config.yaml
encoder_patch_size: [4, 4]
decoder_width: 128
init: "torch_default"
Rows from block 8 of the image encoder of a small image captioner, named by matrix and row number. Rows with one number belong to one neuron. Each number is 500 + 25 x the weight over its row's rms, rounded and kept within 0 to 999. All counts start at 0. Numbers have three digits each.
After each neuron's rows are labels from the 100 images, of 14976, where the neuron reaches its highest value: "top examples" is what is common among them. Only what is clearly more common there than usual is listed. The data: photos of plants, animals and fungi (iNaturalist). In brackets: how many of the 100.
# fc1: MLP up (encoder.blocks.8.mlp.fc1.weight, 384x96), inputs 0-95
# fc2: MLP down (encoder.blocks.8.mlp.fc2.weight, 96x384, transposed), outputs 0-95

fc1.273:485500440457499497548501521480451494512495499498485472465533541517509504481494516459474484509525501533469479502493509536530506508522482534486507474493469521545538545522520552521511483487511484480494515479520521503521529537516513524499495542509511528537483479476479518517438549518503493474
fc2.273:480491487508475519509434534485523513465506482475486468509462510486514519485496519473493490484461491464503476505505523508503522506464506500451531500519481483513458562487498486455500490518518498510521506482552480466508502457449511514417468494489473511480498549523526520489501493503501487537
top examples: order Passeriformes (54)

fc1.380:474528511480544526478537494493492467499488484474535446500513466499529511489564460535503477496467495490494519481504492521509477460526483543490514483470524472527496503502508541519486460514507532536460500511498513560500492458517468497528459480503530504467465519491482523543495483491529481514
fc2.380:452535459512491483486492513511552485470509505511455460486523459485529517466536541509489511490521500497524460529496552524478500515454471517544521500478458531508500510532489561523487480471525494495527490479489492516533513463540496520474490484484456478465500505476501505514489476500476490521
top examples: phylum Arthropoda (88); class Insecta (87); text has "bee" (30); family: Apidae (26)

fc1.63:532504499469484517535536455529490521531534472456500463496472478490491465524526478508487482485521513451507513517475517535491511540475506478490526486561475486547464475472508487506496491479476499514526473542534474490473523513491539455464495481481513506528528542469474516518522503496515481473
fc2.63:500528490484494526522509518494506555473498502479498506507447487511516503524546494487538500495509494475518502505532525485522520546494507373507456522501500460511493508452471482524520507523463477494498527509499498471532526484474479483493522476473512518457490483483490518496479471500503516508
top examples: class Aves (95); phylum Chordata (95)

fc1.253:464518473503518513514499475485534521498499515516493497497547460502508478536484451503511506446512479535490532509538515526484472527488468462474502493497448514531476537500518501481481500543510501528458533503486450467497506451473499482495476500524481488481509536543514499505515555511532542528
fc2.253:513514488491503508543499496495525487508470501564493490522468490489499545485503479552500489489508514493501493515523505501495505541507489375489496504480549512487482475528511539522511492499487482496471484519520476450491520502493529537424491519505501479481517491494500485492485523470511515494
top examples: class Aves (83); order Passeriformes (51)

fc1.43:495525533470483526556500509474497493482499482478504514501468467564516492513498503505514519480523556517529519520539512452544520482503494519523556553505496508481538551510517471505520500518473465553532485489491516454499513505520525486489478542499469493497481473523497485462497477478499508501
fc2.43:521449537480517511505506504513441499507485492502513506492450570514533500480497527483458509506485517493534463515489482500513471449490497448515487497466489479480489484504448490496491455495492466530489501500485494518500511519476535471547540509517547454530499518532507540491479524495494498530
top examples: order Coleoptera (38); family: Coccinellidae (35); text has "beetle" (31)

fc1.342:470540526479511469503528535485510494531465500485444463490482493524510476493461504478520482493511536525450500511495544529469514502496556510519549492523512516553522483481523501475517507504526470485525466499546508530520520485507504503501525533481515479539513504493496464484486486464457513445
fc2.342:538486497515481516486488481503446500471522502460558514502477524490527517521496515505470483499460489476548525507504517478501452505461507515483466507503483470467455519492461452469500495500464481520500520460507489490501477498441480487492505511512498525474478499551511515487476497546533528557
top examples: order Lepidoptera (31)

fc1.36:433497492529476527498487525511499514495495531514527535503534479504456486514498458500508471486485473531473511508527448506498490494506505447523483501468497527482497513551534549491509493560499487487515469515505471473509511498528472529505508461522521495525540457511525475503476468501475473555
fc2.36:504476540501509502519512488499497484512499502646519496497484503517509495463471495501497499494522509503504517496487502502490508465545506367495512512498517485512512497518496494497517504522504506521474492492477496479501501508494535495476499514500497503515481524510497490506528495479508491478
top examples: order Anseriformes (28); family: Anatidae (28)

fc1.281:500512522505548467473478520503501485518504537493483533523528514459544493511523519540475539444535521502483485473472538513493516504507514488527506486550516513463480502531473526504471494519508496549504502471504494509498541456474483507489464473484536510503533509467486542546457512530531483491
fc2.281:500518533500490526534495493508497514481473512639492506516503492501494511498529467499505527533498492493522479486473518494508505514465491453487528477505511515508492484473508502540483489513494457489495489503512506488475540501577547496487505488487511475515473472472515508474456517487487507495
top examples: kingdom Plantae (34); phylum Tracheophyta (34); class Magnoliopsida (27)

fc1.87:515500530522472497527550472488496511463528510478506536512514470528549465474484523511465446508532481489488490537535506498546460498507532494479509484527457462472481510465475471474512473486519481474519553541511532499507468499491514503538504511500519519543535509505465511510462483482500494516
fc2.87:499489505489514551514485508509508547497489498500486517511443523508528495521526502484520516499496514460513517485516525495519507534518501394501467532474525460520517511433454537521513513526483495502503514500494499481522512508461472470500520459470501504460466510474496537484518467495505510480
top examples: class: Aves (97); order Accipitriformes (35); family: Accipitridae (27)

fc1.302:475529469512471506523503473493489498475482474511532513514537452501491506498475467475440490481505524519522499493484527520544529534513531501504464496531469549482464541475476511480504507493517493518499489479495468517468528430460471453495504543465525509544469473479478496501481501513507490514
fc2.302:484512483487502517500468538488516496514467494477436473484510508488497514506522511526513501545481483487505497482540535460520477540428501437488519522536497470494520488501504487520490495517484482479501514536485516444472548493460499524498469478477491506483476510496465515500538526487545525543
top examples: class Aves (91)

fc1.25:462509462494544527482490500514465489488491530511480533491492467471474518517508481456497490501522480518473525496484499530478474494542491431478531490507481474531490486486510545487493503475494479528488518493448466473523549511531470488534465467518467499478540480492504540490482520495540493545
fc2.25:503504515493503506531499473505524486500492519656511522488489498498502469473496488506486504491506500503516479517491492496500528460538481399500546481499521515502514488505504486527509488511485481524478483505497495472486489526520523520470524504484509477503491504489508483496496516487505494482
top examples: class Aves (86); order Anseriformes (25); family: Anatidae (25)

fc1.80:489484490484476458490517554462509504515481495505472532529534505519488546499451519466509505503519492535521568483470460487504466555505510499522527476527500524522470541542461487502511483506499477488498526504500515477490509507531544509460471536498521491490471516489476497496511501511496474566
fc2.80:444456478502503529518484529510486497525483498511480476512507460494534555515537503502501484487505479474533477505533500509513519560502502428479492508488536520510491513489503549475513480498467472503498514499541493466488496465470470565462450494489459519514507480500515516500470501490467498489
top examples: order Passeriformes (53)

fc1.366:438512528486487491484541524491462484509457480524472491505534524469476528526515511471523507552504533484505468514496484481533494466500471456497460506520472509466512493474518517479527467501475470500468515549486509529519473519479500482527468479464525518529492468514485474515526461466477501534
fc2.366:501486538501503536508502487495482507498526477662516508485473510514492461490489488490489498491499504519505514523502491511493493482522491369511507497500505512500510501492478498496505503512500488511514494502497493474485502497514506483509498503490500501525483497500496502503515494480496490484
top examples: class Aves (83)

fc1.165:485499537549477483532531510507516472522561535499474516495468491508476494440535512489499497522492486528448469517537437529474520473516503490547498516494513531504478490493523498484542499517448507480523489482510480497506494502429490491507512524513527498511511493516531496454475509502463510516
fc2.165:508576481536482513527458496514515521531505495531501497505513482505471515479483521503545504503451467484528511490493497497433521509503551523470446528504514473495516546485527511486481460524545511483517473511500526479520520470485525452513473545488486522496471519462500496489486496495497510525
top examples: class: Aves (90); order Anseriformes (34); family: Anatidae (34)

fc1.106:441476497514532500511524480502472485476498483486488548472501528463487527499475506528506494485523483498498466488464524496543524524512507482515499505516504464495463530517455552469513453490487501528473542474471501502504479463512496457551534450485516499534529459482515538520501514475485481515
fc2.106:491499537493490548495478497498465516482477495655506485505483496505488469501526489459492522521476508501532508537506496511510499468512506402501526500507486505496502495494518513510493493516499465527519496498516489512481498494534512490509496500470513493517484510513505503492500497488492475515
top examples: phylum Tracheophyta (29); kingdom Plantae (29)

fc1.202:465458519501524462475544514481498466508470500462518484472521521498484502463497513463499508512517511535492528483518436525518481489516538500476483477490499489511510495577458539503504542508517515472501481488509466539471505484505536542507463481512520486526454522527501507528474507513484487537
fc2.202:459520463498474509515507499493540447501524497518468434489533484487543499480521550509503516450531487493498451543505513527485517514498495469543488498486497502480523501513513537466521499464540488515512486488480484504513535482516493491471483463523472505479523530497518487520514441475447486509
top examples: phylum Arthropoda (91); class Insecta (86); text has "bee" (30); family: Apidae (28)

fc1.95:514495530515507539519489491468468516491514489551520480463513472466489508476504456517478518515510466501506495514508526554518536459469480548473483483484522498489445510505483493511478511440463493494473552508452485544513484472508498496502496506521525508474485517466516485497474525457490482550
fc2.95:490521474511478566499482520480485497475458466525487466531494504481485500518477485514510491491502501500491459549504530511463482512479507404545553498498526515514505475506510536552495448488508481515465490483493489519505504535572495517498485509501511491497515482491474489508491534492480514497
top examples: order Passeriformes (50)

fc1.288:475500467498514501489514488465479446492491504498503429472525494530552487474540495476536506515476482493541512476490470535521520496509531495524544497486506514502477507534480487528528518513519526492491443520488515516479487530481521475504484458506534478493459496511456543526452487458491484482
fc2.288:451513485502476490500509498505517427509520504491492446489527479505553510478536550498481526478505499488514430530502520522475516530504514527533488484512507493488504468490488532511511478451572474510517476492489495528503518457521476462500504468491485504486513511474531510507528468503454510496
top examples: phylum Arthropoda (89); class Insecta (86); order: Hymenoptera (27); text has "bee" (26)

fc1.59:510479471493515446521505540464493486499530490481477497492531464456483487476501548519502531509503482542486494515470473533504532488492523490473549493482498534458464508548525477486531505478458449516502535485487490493510486511472532530461481508493505535476481499493508502475543534507539471470
fc2.59:471473453504491522528458509519507514483479498537520477508514475489484516514501485449498497490457483478540442535507480552518530519500444473479506507496494537529542505485491528507504493526496514514471506486497502474486507470462489543494427494468505532493513467492522505456459503495489476524
top examples: phylum Chordata (94); class Aves (89)

fc1.208:518503522516451525467509533473526465489498507488465481497496523507478500491481471487503503523497497517514536521496505539453503504489501530536483481478513560477521526459564535480533472521512498531529478546499457516505463488493502535539517480496531487482518483485487443518482511521486519549
fc2.208:523560461546503500551474495516500515533511495551533516506514507470504494480461514513511483511479478491494521486485491473446511473536533498493472509500489465479494531502537469475481505495515508477507473510461533460489517484498510442517459573496492497521484517498525466460484514517499496523
top examples: class Aves (98); phylum Chordata (98)

fc1.285:543484488442526461522510504489488512493482560486460529523495509525469495512505502499526510500541492479474505523470506508499500488494527492471510494476476518524494559482466496516513521462521471473513516518498509552488480473528561432486522508520540456487518486465510469533512505481507509515
fc2.285:529497478491507482533500523503479473481513503563498523523490510485516484473508524430496496488524491502470514458473478493478511516522466530523543460526510488535474508474490439514513520471469532507518486479472507510494466568523533520497535503503447502527492520472513494497500516520511516453
top examples: phylum Tracheophyta (28); kingdom Plantae (28)

fc1.24:473499505501488526528524514532497440504518519504508489515531460450529503460475480502492494479488484529497567485512464522480498481472507510485475469517504502510475513517462507481504519473491535466495545456537546492485464478498547526487456477537522460488528521502518479544522493487489511501
fc2.24:462532474489490533508504516489515486461498510538496464502526442447502529530502493512522486495507490510499467546498511506444476554448500455546479491516501510503483478512532472553475525490496520470483467512497462514512524480517524541457490504492466505533492519516490491533520491485512508482
top examples: class Insecta (59); order Lepidoptera (39)

fc1.356:504550501506471519484490492528504500509508501480447500535492514456486521489431507474519508473517487479469493540542531521495521541509474508515513460501515478495495474502494490462494449529489446482478532476518527494460493489526513525509500534501456455546497468472473508472488481487471500478
fc2.356:513486518511513498475470496476453486437509537439533485484517472536514506501511486532517499536461528466556504495518520479464474498463487521481498510524544471480500478512476504550481483515472541534522509463507494495502515541533484500525474471518465506454483494514507507511479500518512516534
top examples: order Passeriformes (59)

fc1.102:478483512509511531508516508518463497495509548495478499480467486490506506522500457478463461536541488531473506493539468466512482499497473466530466455508459547523516529518526542510493456544474482488505505505516530510488458478533492538525528454490498533509550486507483517501531519524521499508
fc2.102:516494529495505511514517506492491472534491502632512517511476504513480485516484504521503498504523518513504500495536460505488491474543507362520490519481505518494505490491480490501525507503488517502474514504499511498498497491462505486495505509499510501487488497509496482502520478461486495488
top examples: order Passeriformes (53)

fc1.239:499501516497535453523457518488547526506518507529522506442472489530450524476463528462442527470461514530498481513493444501478496516511462537484526508485494501524492497509528499492504508534519489495454496511461534495509490527485540508508519498461533498514481484462526533508474488515523518506
fc2.239:503498480529525537500497469512515535474468481553511484504526498461483462514492520488494478487473472524519528515517460487504522430479530451472483506478493497477498465512519493482493496498491483474462505540479477439484512534473549531461474487530546520483504506532510512471473505511520487513
top examples: phylum Chordata (92); class Aves (86)

fc1.113:490457476508536474516495468470534499532507549487474507474533481474526526481500500521480519465476486524472478498456504478498498502522499497506495467501513512479481474515508565453505475480532508502478534474531525491461551485521484523530463482534512442532524504504487530527520523484514516459
fc2.113:495502539515489515524491492507491513474486510641504523501499477503496490493509460499503514519511498488520477498455515488513498491491500419499549485518508502512491508486500483537485499528497468495483490489519496488496512498552541488456521488478506480523469478483516506481454501515501484495
top examples: kingdom Plantae (37); phylum Tracheophyta (37); class Magnoliopsida (31)

fc1.97:488476539503549449548481510460541536499485471490485494499545502529496505468504534514472518498489538553501461522494448500462526485469475495496497458453505486475517512507477493510511478518504503523507511499476481462512512541446494528482519522477517493460525506526512539489490508513525468517
fc2.97:465462454513523527504479513513548492482476509514500499518477465499480499498524495487480515473454469475526491511479483534497503456518497456469474500500508523508540502501523500502529470503501484527466519540502483466509515501495505561432454514513493515467491459492527537478437528511523497500
top examples: phylum Chordata (94); class Aves (90)

fc1.39:473471530477501503510544525520490497492451479489529439504503472501484496491499489486482488521490513528477509530485468509513515517529485516527493468451494475520473497568503513500496505495549560503534459484497468488472490530479556491525476467469531529503494460552468503524487494510492503493
fc2.39:444519505490485492467501510494491480479534476530479436513505446495540496467536542491501476473518504502530477520514473530498525506477524476553453502501461508512497488496497547509529478520546477454521468495488510521511528446510491484510479483516505508483520503504509523489505429487486507510
top examples: phylum Arthropoda (86); class Insecta (84); order: Hymenoptera (27); text has "bee" (25)

fc1.361:509503478517477511529490491485479512516504448466506514475481458546501484528456517468479494452501528502540484508539515474522480494513489514498497558455489509467496496511495505470486522479435491547518478488477499515477529517494456495547505525486463539495481496496498453473481483466465496478
fc2.361:512461525475503502515505485507470483488492506441532509503481558496538480482467506506474513531496484480509495512501525501482469454472508472526482475513495456468480512504488472490523436492524433501485519492472504469506497494441503482499525512535535482537503482547486530490489469523532512532
top examples: class Insecta (73); phylum Arthropoda (73); family: Nymphalidae (30)

fc1.114:498487492537459511500489454464520484451522501512498550482526490523492536480542507544479506495484510463558493455504506498485487486461492537495455514464453489475492491508483523545499496477479514518486537517494518512513478513523509524509452544519473515506487478475514513505540497514520499557
fc2.114:494488468488498554530446518502484469504487457464466499506462514478513487495432477475507471495495513512477518517496539514517494528441510470508486518528540532506516524476498488489503503504549436547502504479505480494511486486469477497487508560524517511500471491526476487496481549477506491506
top examples: order Passeriformes (53)

fc1.37:527524520482485493546498484516519488524542449478513487462514462552522522488453489470473466480499521529512482471485534464519486518491481522551543546471474508459497525519513511464520530475473515519526506487472484490467479485535486510503508504493500536530498538539524482512475482479504515474
fc2.37:506484533467490543513491474501444481500484498490520508491458577497550482485492498491476519511483490471509495523498514508492476453459520482508467499506480450478487520478484471497510444496511446515496512493494496492514496500433513450511530517523532469536484498534489515474477502519507520537
top examples: order Lepidoptera (35)

fc1.187:511522476521525485520513491490474538512488505476509520506477475471493503492485509469515454503485509512543459504501522509492449528502488518458485515482501521467522475505530505486553469549509444535481450538530481515491489551498523483497522517477484502549515513471482450471477521484495520545
fc2.187:505515498521480512521484497501526550493520494540513527514497497515508499460516530485518525518489485479486512523504504501448550500522534422484450529507536446506506493504539492503484478533472486477483482509480520452518527512470486440516449522524481503460490488485505485492485461530508490480
top examples: class: Aves (97); order Anseriformes (44); family: Anatidae (44)

fc1.256:499500521532545513481511519535451506500472496499493548465524482474471486489483522495482484529509494474536472509519459503494457507537513456514513523469503546495516488512537555468543473483490522525449473476492456516527469525476495515536495466515523478512532493484485527513483458499517495490
fc2.256:499473537513498523509510475498493497511506505662511514496483505511505470473488495496489499499504495510524498525493501510485507441531499383503499496499517491505509506506504516504494505517489503538497501501481501482501494518504508477492497489479493491510484520512505489512510505476497486505
top examples: class: Aves (84); order Anseriformes (39); family: Anatidae (39)

fc1.359:490502490468527519518512509501501444512495475471518427498525497541550489477513529474522499512519514477515494477518478518499546495495528512504493478459474507521462522548502522559519505500526520485505495483512521537468510499499537504501493450467510467471434488486536510495520513469483474519
fc2.359:433519490514477485501506517511511451482530497496472449480527460475557510460534542494482510482511489497536431524487506551484498530484502534539490483498484509504501507514474539507496470469539489505529468494480497530515537482524490472502494464481462493479506515475507509503514457495472499509
top examples: phylum Arthropoda (87); class Insecta (85); text has "bee" (29); order: Hymenoptera (28)

fc1.310:516486495465480521465563504507491561513459477479520503487514546526523495548489523499489479473514508524502538523485501467558507506486515483557544522537473514513479499472527491484501518501510478473497524512480498472516528503516533444501512483474523529541523520496483502551511492502532506498
fc2.310:509492502479511527523506536506501546487515481506471483509477500523513453524522497456493516521467505509528496501524504495539488506515471369492485492487493488499491511453473498497530488526480476468504514508501507476486541491472474511504515454472512526479481481502507541486494478505481508551
top examples: class Aves (87)

fc1.172:474481509464497491517533502520486499518526475508542515492495506567533469523525479488538497497487552493523522499495452482472515486519513500448527529521504470470489537478506509518464502493500486562524516505525531509512506526484521484492499487517447464520487452481476479486492555521533517532
fc2.172:527507496527501505514507510520513513491503483513460484468455500479536512439508519433487495469472489503533429522524521525508501460472507515511498497454477499516468530510486541524503463479476471502529494528510516522531480465516559471517493514497511471494466528528504535503462517516509479497
top examples: phylum Arthropoda (63); class Insecta (62); order Lepidoptera (32)

fc1.194:442491502506502521531498534471502452471496517527489469493533467475482492495472488483480522468496489497518533505483472537530462549499475508466473475500536500516519549468507506518478483506528458532497510470526473528472526493510486502510446517496526487550537487468480502536507509540482518531
fc2.194:466555483480507533497475506496496475503475497601494490531535465489510527493516458526509490517501511507528503509492508478465500523452521424513553513519510518503474486504485529507473500533476465483487523504526504489505512478535517509493487524509461482535484508517478503505502528451509516515
top examples: class Aves (89); order Passeriformes (52)

fc1.246:474478518499512513497477489471531484485527553507494476501482509453508473504514469507552551483526495500505483459511511536500490523496500561512535456531511498481469497531523489465513482481479522474499481499469528509462524463529518508547469479493520479525518493475488565550509485508521521491
fc2.246:497544495504478552509488493496476504465472492625510509527513483519485468497524476495472519504490505479525492528480503493505498489495513458531526513507505488504503470484543513529475483529490475503512478491507501522479536516583509497498482497505524467517508483502508495478452524480483492522
top examples: kingdom Plantae (25); phylum Tracheophyta (25)

fc1.19:490520484471519515484521486471493539481543467468469523476472572475494488514517527508441506491510499519457496488524479554508539508507498506478530515489485512523485483515501470527471479522479489537474504474482504499528489433468513477482494475486512472486545507505490536487525475460459481497
fc2.19:559459498522499473504512489494468486464490507522509461496505465538492495497517479474515495526511495509575462480471532496476522479494503474483505483522533501473482494553480506487498505494496457464485498506520506470497494554538526530532471549535519507499484518522483520512468461519530521544
top examples: order Lepidoptera (35)

fc1.379:468476534492480529499523511529498490490496511541505518513532533477474489511479488502520480521541490471474491474488474475517521487541471524524466483512515542504504475506508573485480496536521468476463503508548481524538512524535496517473511442482551477493513520513457477534467511489498510532
fc2.379:484492543500494520529486487505459519522497513668517488491475499496495510503504501478493505497495517489491502504488493509507498467511514398511538507491499502514497513502488491500506503522478507534503518485515496508492494512518534494499503514485500511531492498511508502489518497494493480475
top examples: order Lepidoptera (32)

fc1.120:441513463477497500480501485530530502453506495494502461480529514533515493506469490537483458458502507543461507521521464500521495509478501476510469509479529530476509514551497539532477512535531489499513514525487471481480561504505509521489478518500489476499461469550505510551513503464521536489
fc2.120:504481518511516513524490494495493503508488521573483465481496516497523547487506484517502503485510486505478496507475551489506480516467487404491509495507503480504492474531512514470522501510553505473492472480511474431520501479466545538419496473533511506512496503518502523511486474485494493503
top examples: phylum Arthropoda (63); class Insecta (62)

fc1.330:463488530496508494498522486520521513474513477480460527474463474496506517505467517485463472519541512471487546528480493478534510501499480464554511499493456535489482485508466479473462481459554519484452507557493472492480496480479509444492532499473523510506489492472480506530473468513525492496
fc2.330:536530530473501498494474524496497528475490491556482483533498489549499463528516513487514502520502514512513516507536507490502493493482462386524453512513478473492507501469502519489500485526464474470532521499496512447493553493469461513519497472482515501508509483512489525469482484483487507529
top examples: class Aves (96); phylum Chordata (96)

fc1.335:462501510514512490543522492554497512487461562510525485484514501478487484502500497483468482531547511512519480484485458536537478490514501492472492470478517516480510492559463528516470499516493491496464500537528498524472494523519506532511455437505491474530550469514480483530523466492483496482
fc2.335:476501513510494511514511490500455498510507505666508522494503501529513471487508484490494503492521504489491497503482487509507498469489511405513540491509499483492489495497475506499513512505508485525504512477496508490524506508528545484490541499496501514539477503500491521489492499511499480501
top examples: phylum Arthropoda (62)

fc1.223:465473503521491475498512494520507477508514504520531488462506505490522513466485477492463520479506480522490515529501501491509456468502526470488500487523538497504440514535488506469486510531504532487469460462506520537444509470489543503504486424497485514501482507494450512559479540494537478532
fc2.223:477516509516476523502528482498503483514500529579501462492523491465483522500513499535513504478512490528523471509495513511481500543479471383532491471501514529486485475509487553503489504529519505536484495513500505479526538488502533499442464499499488491523515496523485487502504483461505508478
top examples: phylum Arthropoda (72); class Insecta (66); text has "bee" (25)