{
  "model": "image captioner",
  "train_examples": 38949,
  "image_size": 64,
  "vocab_size": 2724,
  "encoder_norm_position": "pre",
  "encoder_layer_scale_init": 0.1,
  "encoder_widths": [48, 96, 192],
  "fusion": "prefix",
  "decoder_activation": "gelu",
  "decoder_qk_norm": false,
  "beta2": 0.95,
  "beta1": 0.9,
  "one_sided": true,
  "steps": 4200,
  "final_lr_fraction": 0.01
}
Rows from block 8 of the image encoder, named by matrix and row number. Each number is 128 + 24 x the weight over its row's rms, rounded and kept within 0 to 255. All counts start at 0. Numbers have three digits each. After the name is the row's rms in percent of the matrix's.
# q: window attention query (encoder.blocks.8.attn.q.weight, 64x96), inputs 0-47
q.0 111:151153116149173141131088129143169140134151159139131108130102148095149152146160146153154123136094128156095137147124118119092127167137179116125082
q.1 100:115145137153090151118143158129084151102167116115128108126111093122130127142125127096124143154118151121140111110131145142172117085140137174133165
q.2 096:091122129162136113156113118111084136163142151115128103165147087121138160118126133097168092134114104075134151119089101162130143120132172152119095
q.3 097:157087137111109132153113143155158087109108123101159123157164113165149085099134126168093131102113166155131154147143098161143136090138118136157167
q.4 112:108135126106170094090136103114138129149131141170135124131099170108125097106135157144103136167132110166139113156126133118156100155094154143141119
q.5 111:114098164125088172128124125165090141112102139135098142167091144153167075129098132130124127127159160140166157134104149127175129142144110151148161
q.6 091:124093161110101158118096129131137087139135110138108113149135105124124147127153151118120097146134110152172166141161097171114098110140145119177162
q.7 085:093138119105113128105115101153111094159106112122159156160090112160156174143109149122097127150119170149139101124125123106132134135093158102157086
q.8 098:126122149162082106148140107111109171109123112111153122119120075104154130108104144127132118137137149074119141094083115136099183105128130111132154
q.9 090:118138111138173147085096129128117086106099146150143091107089174146179119137127169151165121171125146138130106150171122130166140123147157095128129
q.10 114:121144086160178122156111138126159142126112109111085106078119137113125121093189108151119096141110119158094163130131119148126111099152160100098129
q.11 094:159098135119148181120093152144146129150097151116147093157069183119149139136102137138100179106138139151150129104140098144109104120128163136121135
q.12 107:142120119146143133157134145169145177130101142145088108121126124147086117115156170123118056139137132126153097153125139142131147119129101100101129
q.13 115:089106159109123173158129153147110106094156142084147164123099114153154140093130122086097153109092144154134124121124111125162152141091099152144134
q.14 104:172161120158095097118098120105162098158143092136155110132151170147137116109139123120115131101084100171117143139154100084123150110123129137126124
q.15 085:113161144132100084151097150122133136123155143130122126120121109095089123126098145143125140180166152115155135156133149076099101164156118115102114
q.16 123:147154123112118140092154110129116135162092169143115135158133099123133152125170147124140113163118119114093120106123121113112141169115169102087114
q.17 098:133102157175148145111145146141142146148112113147110150127085133161132146171148116101177136112163154112146136130147155172122144137140142112117096
q.18 113:173173107157168118142125147150153154143086145119116125083168107117147137136156127142149148116113092107081145125148148103087107118154096101127122
q.19 098:090097111132099104103146149146117116146126175157159154159134131139083118108105145120123111118150147096122101153170154097148142142114136138168125
q.20 092:092128160160098095098128164128146148136139105157124116163135121128142145159083124123119134088128122113117081110151181126122127103121103115117128
q.21 105:152114112146157138138161082126137096153115103121149084174104150143115145131139110098153127142144120149099135163148118108093096147158155086108095
q.22 108:094105131113098116142114089165118109112165112086141121158117095128119094091091117129136143116109164118125108138111136094126102106149098179153163
q.23 087:158139086129153158138159098141163101106140144102106110163122146141163107119163123151140106107119085125137158101137134109164174118091100124134113
q.24 102:080149115097125150128145150161133094134077127098113149133103118165114141125116169161092108128128136099151097128117116114146121152095125149144106
q.25 105:139072104147093134157162169129143152114131162140155087163152129152151107125137101118145135124152131090162100152121137101112101143139103163152124
q.26 108:139116138097110166124121127161135114096133098102115149152129121168138126115103091091085144099148177153174160165097109147109114144092125168140182
q.27 091:167133144123096136114104113127147158102083162127102130090114137108156128176118133126164124139100084067147120115159113156142137162147137110091081
q.28 096:131126147168103160175155098144085141148154144119132186141085081111163157136123113083138142095124147113182136130127085130152117118124128123132109
q.29 101:128117129137116099156154153116118151158090142134131117116104102148158138134117154120135119088155141105158114139081144153102118159147146082137104
q.30 085:130100150174110134145159113123154160131096103084147132085093126095075122165083117127134114121154148116093115147121151142102121087162130127123151
q.31 108:138135117125126113123140122138119150111102109138084134083126102113092118101139100128123116134142115126164139128125142150117111094120115147099139
q.32 111:087107140161118169177143147147139125123165085125142175102154097150113140110098108127107149143128133114141141121107147148113159111113105153143168
q.33 083:134131074143136096088145092174149129128121163159125095136101156112133152095154109105087137124123147170129123119137157118162140157099119072121115
q.34 085:148117129144157111154156114113121160133153156136154133139126146121144123157155081102125156110124111117090140078141105116110102144106091145119095
q.35 109:101157167150123125168099143100117162097107121086087121127098143168105124117150127094113119127149153142111133112108135110147153130082107108148158
q.36 098:126153104115118127131115101137116118144143096122092161164154142089095157178136102138109145099148090123127095121149141135109108180154148086106138
q.37 096:152129165162122135156133129093137128161180121146140154144128129099169134116118162110146161126165103160084149099130100100131103123151115132107169
q.38 104:080120143151107129148169120141075133125174091106154116132138107160157114139132093122141114104118165118156107134132145147117124091105102149110138
q.39 095:145185106167162122135126137114114172151138154174096134124141165095116166118144097117169126112107110099118133085087137138115162136125165130091103
q.40 093:136094112116115127115177131143091169138141148161169118076108138094148170123085140085093130123109140103132128109155126133143118147116155141122083
q.41 089:104173138145157143133090076109095113153142100160138113126115167079117097154165129132144109110076085153152115125146111088096116120132108109083130
q.42 114:126075178138075122168127108141106099106121106109145122121128129180147064145088093150097139105143163124169133119113111116150137077152081150165154
q.43 101:089151150148153115121119126147136131135115168102113164097178073114109167126079120118143142136141107114164141130106185145142153161142134112119143
q.44 091:147147165120133182126156172086146102163129122133098165112118163145148158104112125097139108120092136105125115124164098160125115128079175095111148
q.45 097:112167140151163125139141093138168108141083167170145113117165156110152156154172153160133136140159130141097101126097102135110137176158118128104093
q.46 103:115110142118121158160124114135156165101155103141098099125126165168096120124105085082162103098159130109149149142141122134175101103079123130107157
q.47 086:156106108158164140089154097145111158142109093161152147150101121133135102160159173146147170164104135161098124147139114149087164127122124145109125
q.48 134:140141097120140143113135148106143108169130145175101113136146133095119171133172154151140150159116088138129094129145118150096109159156139078104093
q.49 091:121121156139133091168162173115107161124123078137094135146073091151118106130097136153096110096128125113133126154140093124135155094127125126132166
q.50 119:094111134168108147140119173108097144148140137113130119085107110145150139091104139131165078086129139138140106118129113161150159100118140126109134
q.51 083:107168105142122130135128119162132121169171094098099105167093147139130116096138084159107173105144142149166127130156124107127144120125095159172155
q.52 081:159116124142130125119154106098121135127130089094098094150094136148094148152117109098183152143140151066118149126086129156095141084131124098130103
q.53 081:115107126142181130147110077143166091109132113117136143161153175110122143140156141100100110124141174124118138144143079087137091147138140126106110
q.54 100:120105115110130153095149121106099141130104146111168150155088088137099097148165112131125113177115120089149097131078119127153130157115141107117157
q.55 078:136117098151158133103148148144151157165183092130136091106125088156101099098104099102114139134110123127160100152098127085139155099156097145128094
q.56 102:177144125139136120117144154139113126156089165120135136113126162099082162112175150132161103147114147153079114110141157120095119151154135073133105
q.57 105:176139110147157106075101109103149109115109140154092113148155140134148152143171119175131109154153131121104128140099118150075147153130168118106126
q.58 097:118133156113119110167138138142147096100147119154111147142096155162130078153148089122105169109123159170140157134159080124147087102133151167130130
q.59 103:140118174147136141120133157147112157128128111099136151126102146129161141148116132131150125105101136151109125119141158114134092120120099131132157
q.60 103:090113136146112152125134099109091116126177100092159152141112150141126142120081087087137148138124161141113159121098093113142108105170147137151135
q.61 105:089166159152115146165139113163104123106143137110096171125119091173122148132142137128148125095166114120148152143086130140113165106109131135121165
q.62 113:132141068134165124115109136127150124130146105135113079147113181115128124137153149109131109123101082139104124104150134111095139148126166127107089
q.63 079:130106131165091124084145173086113165137155103122152162141129133115067140157133154109169110108112101074128132155163101146113102114114150071120129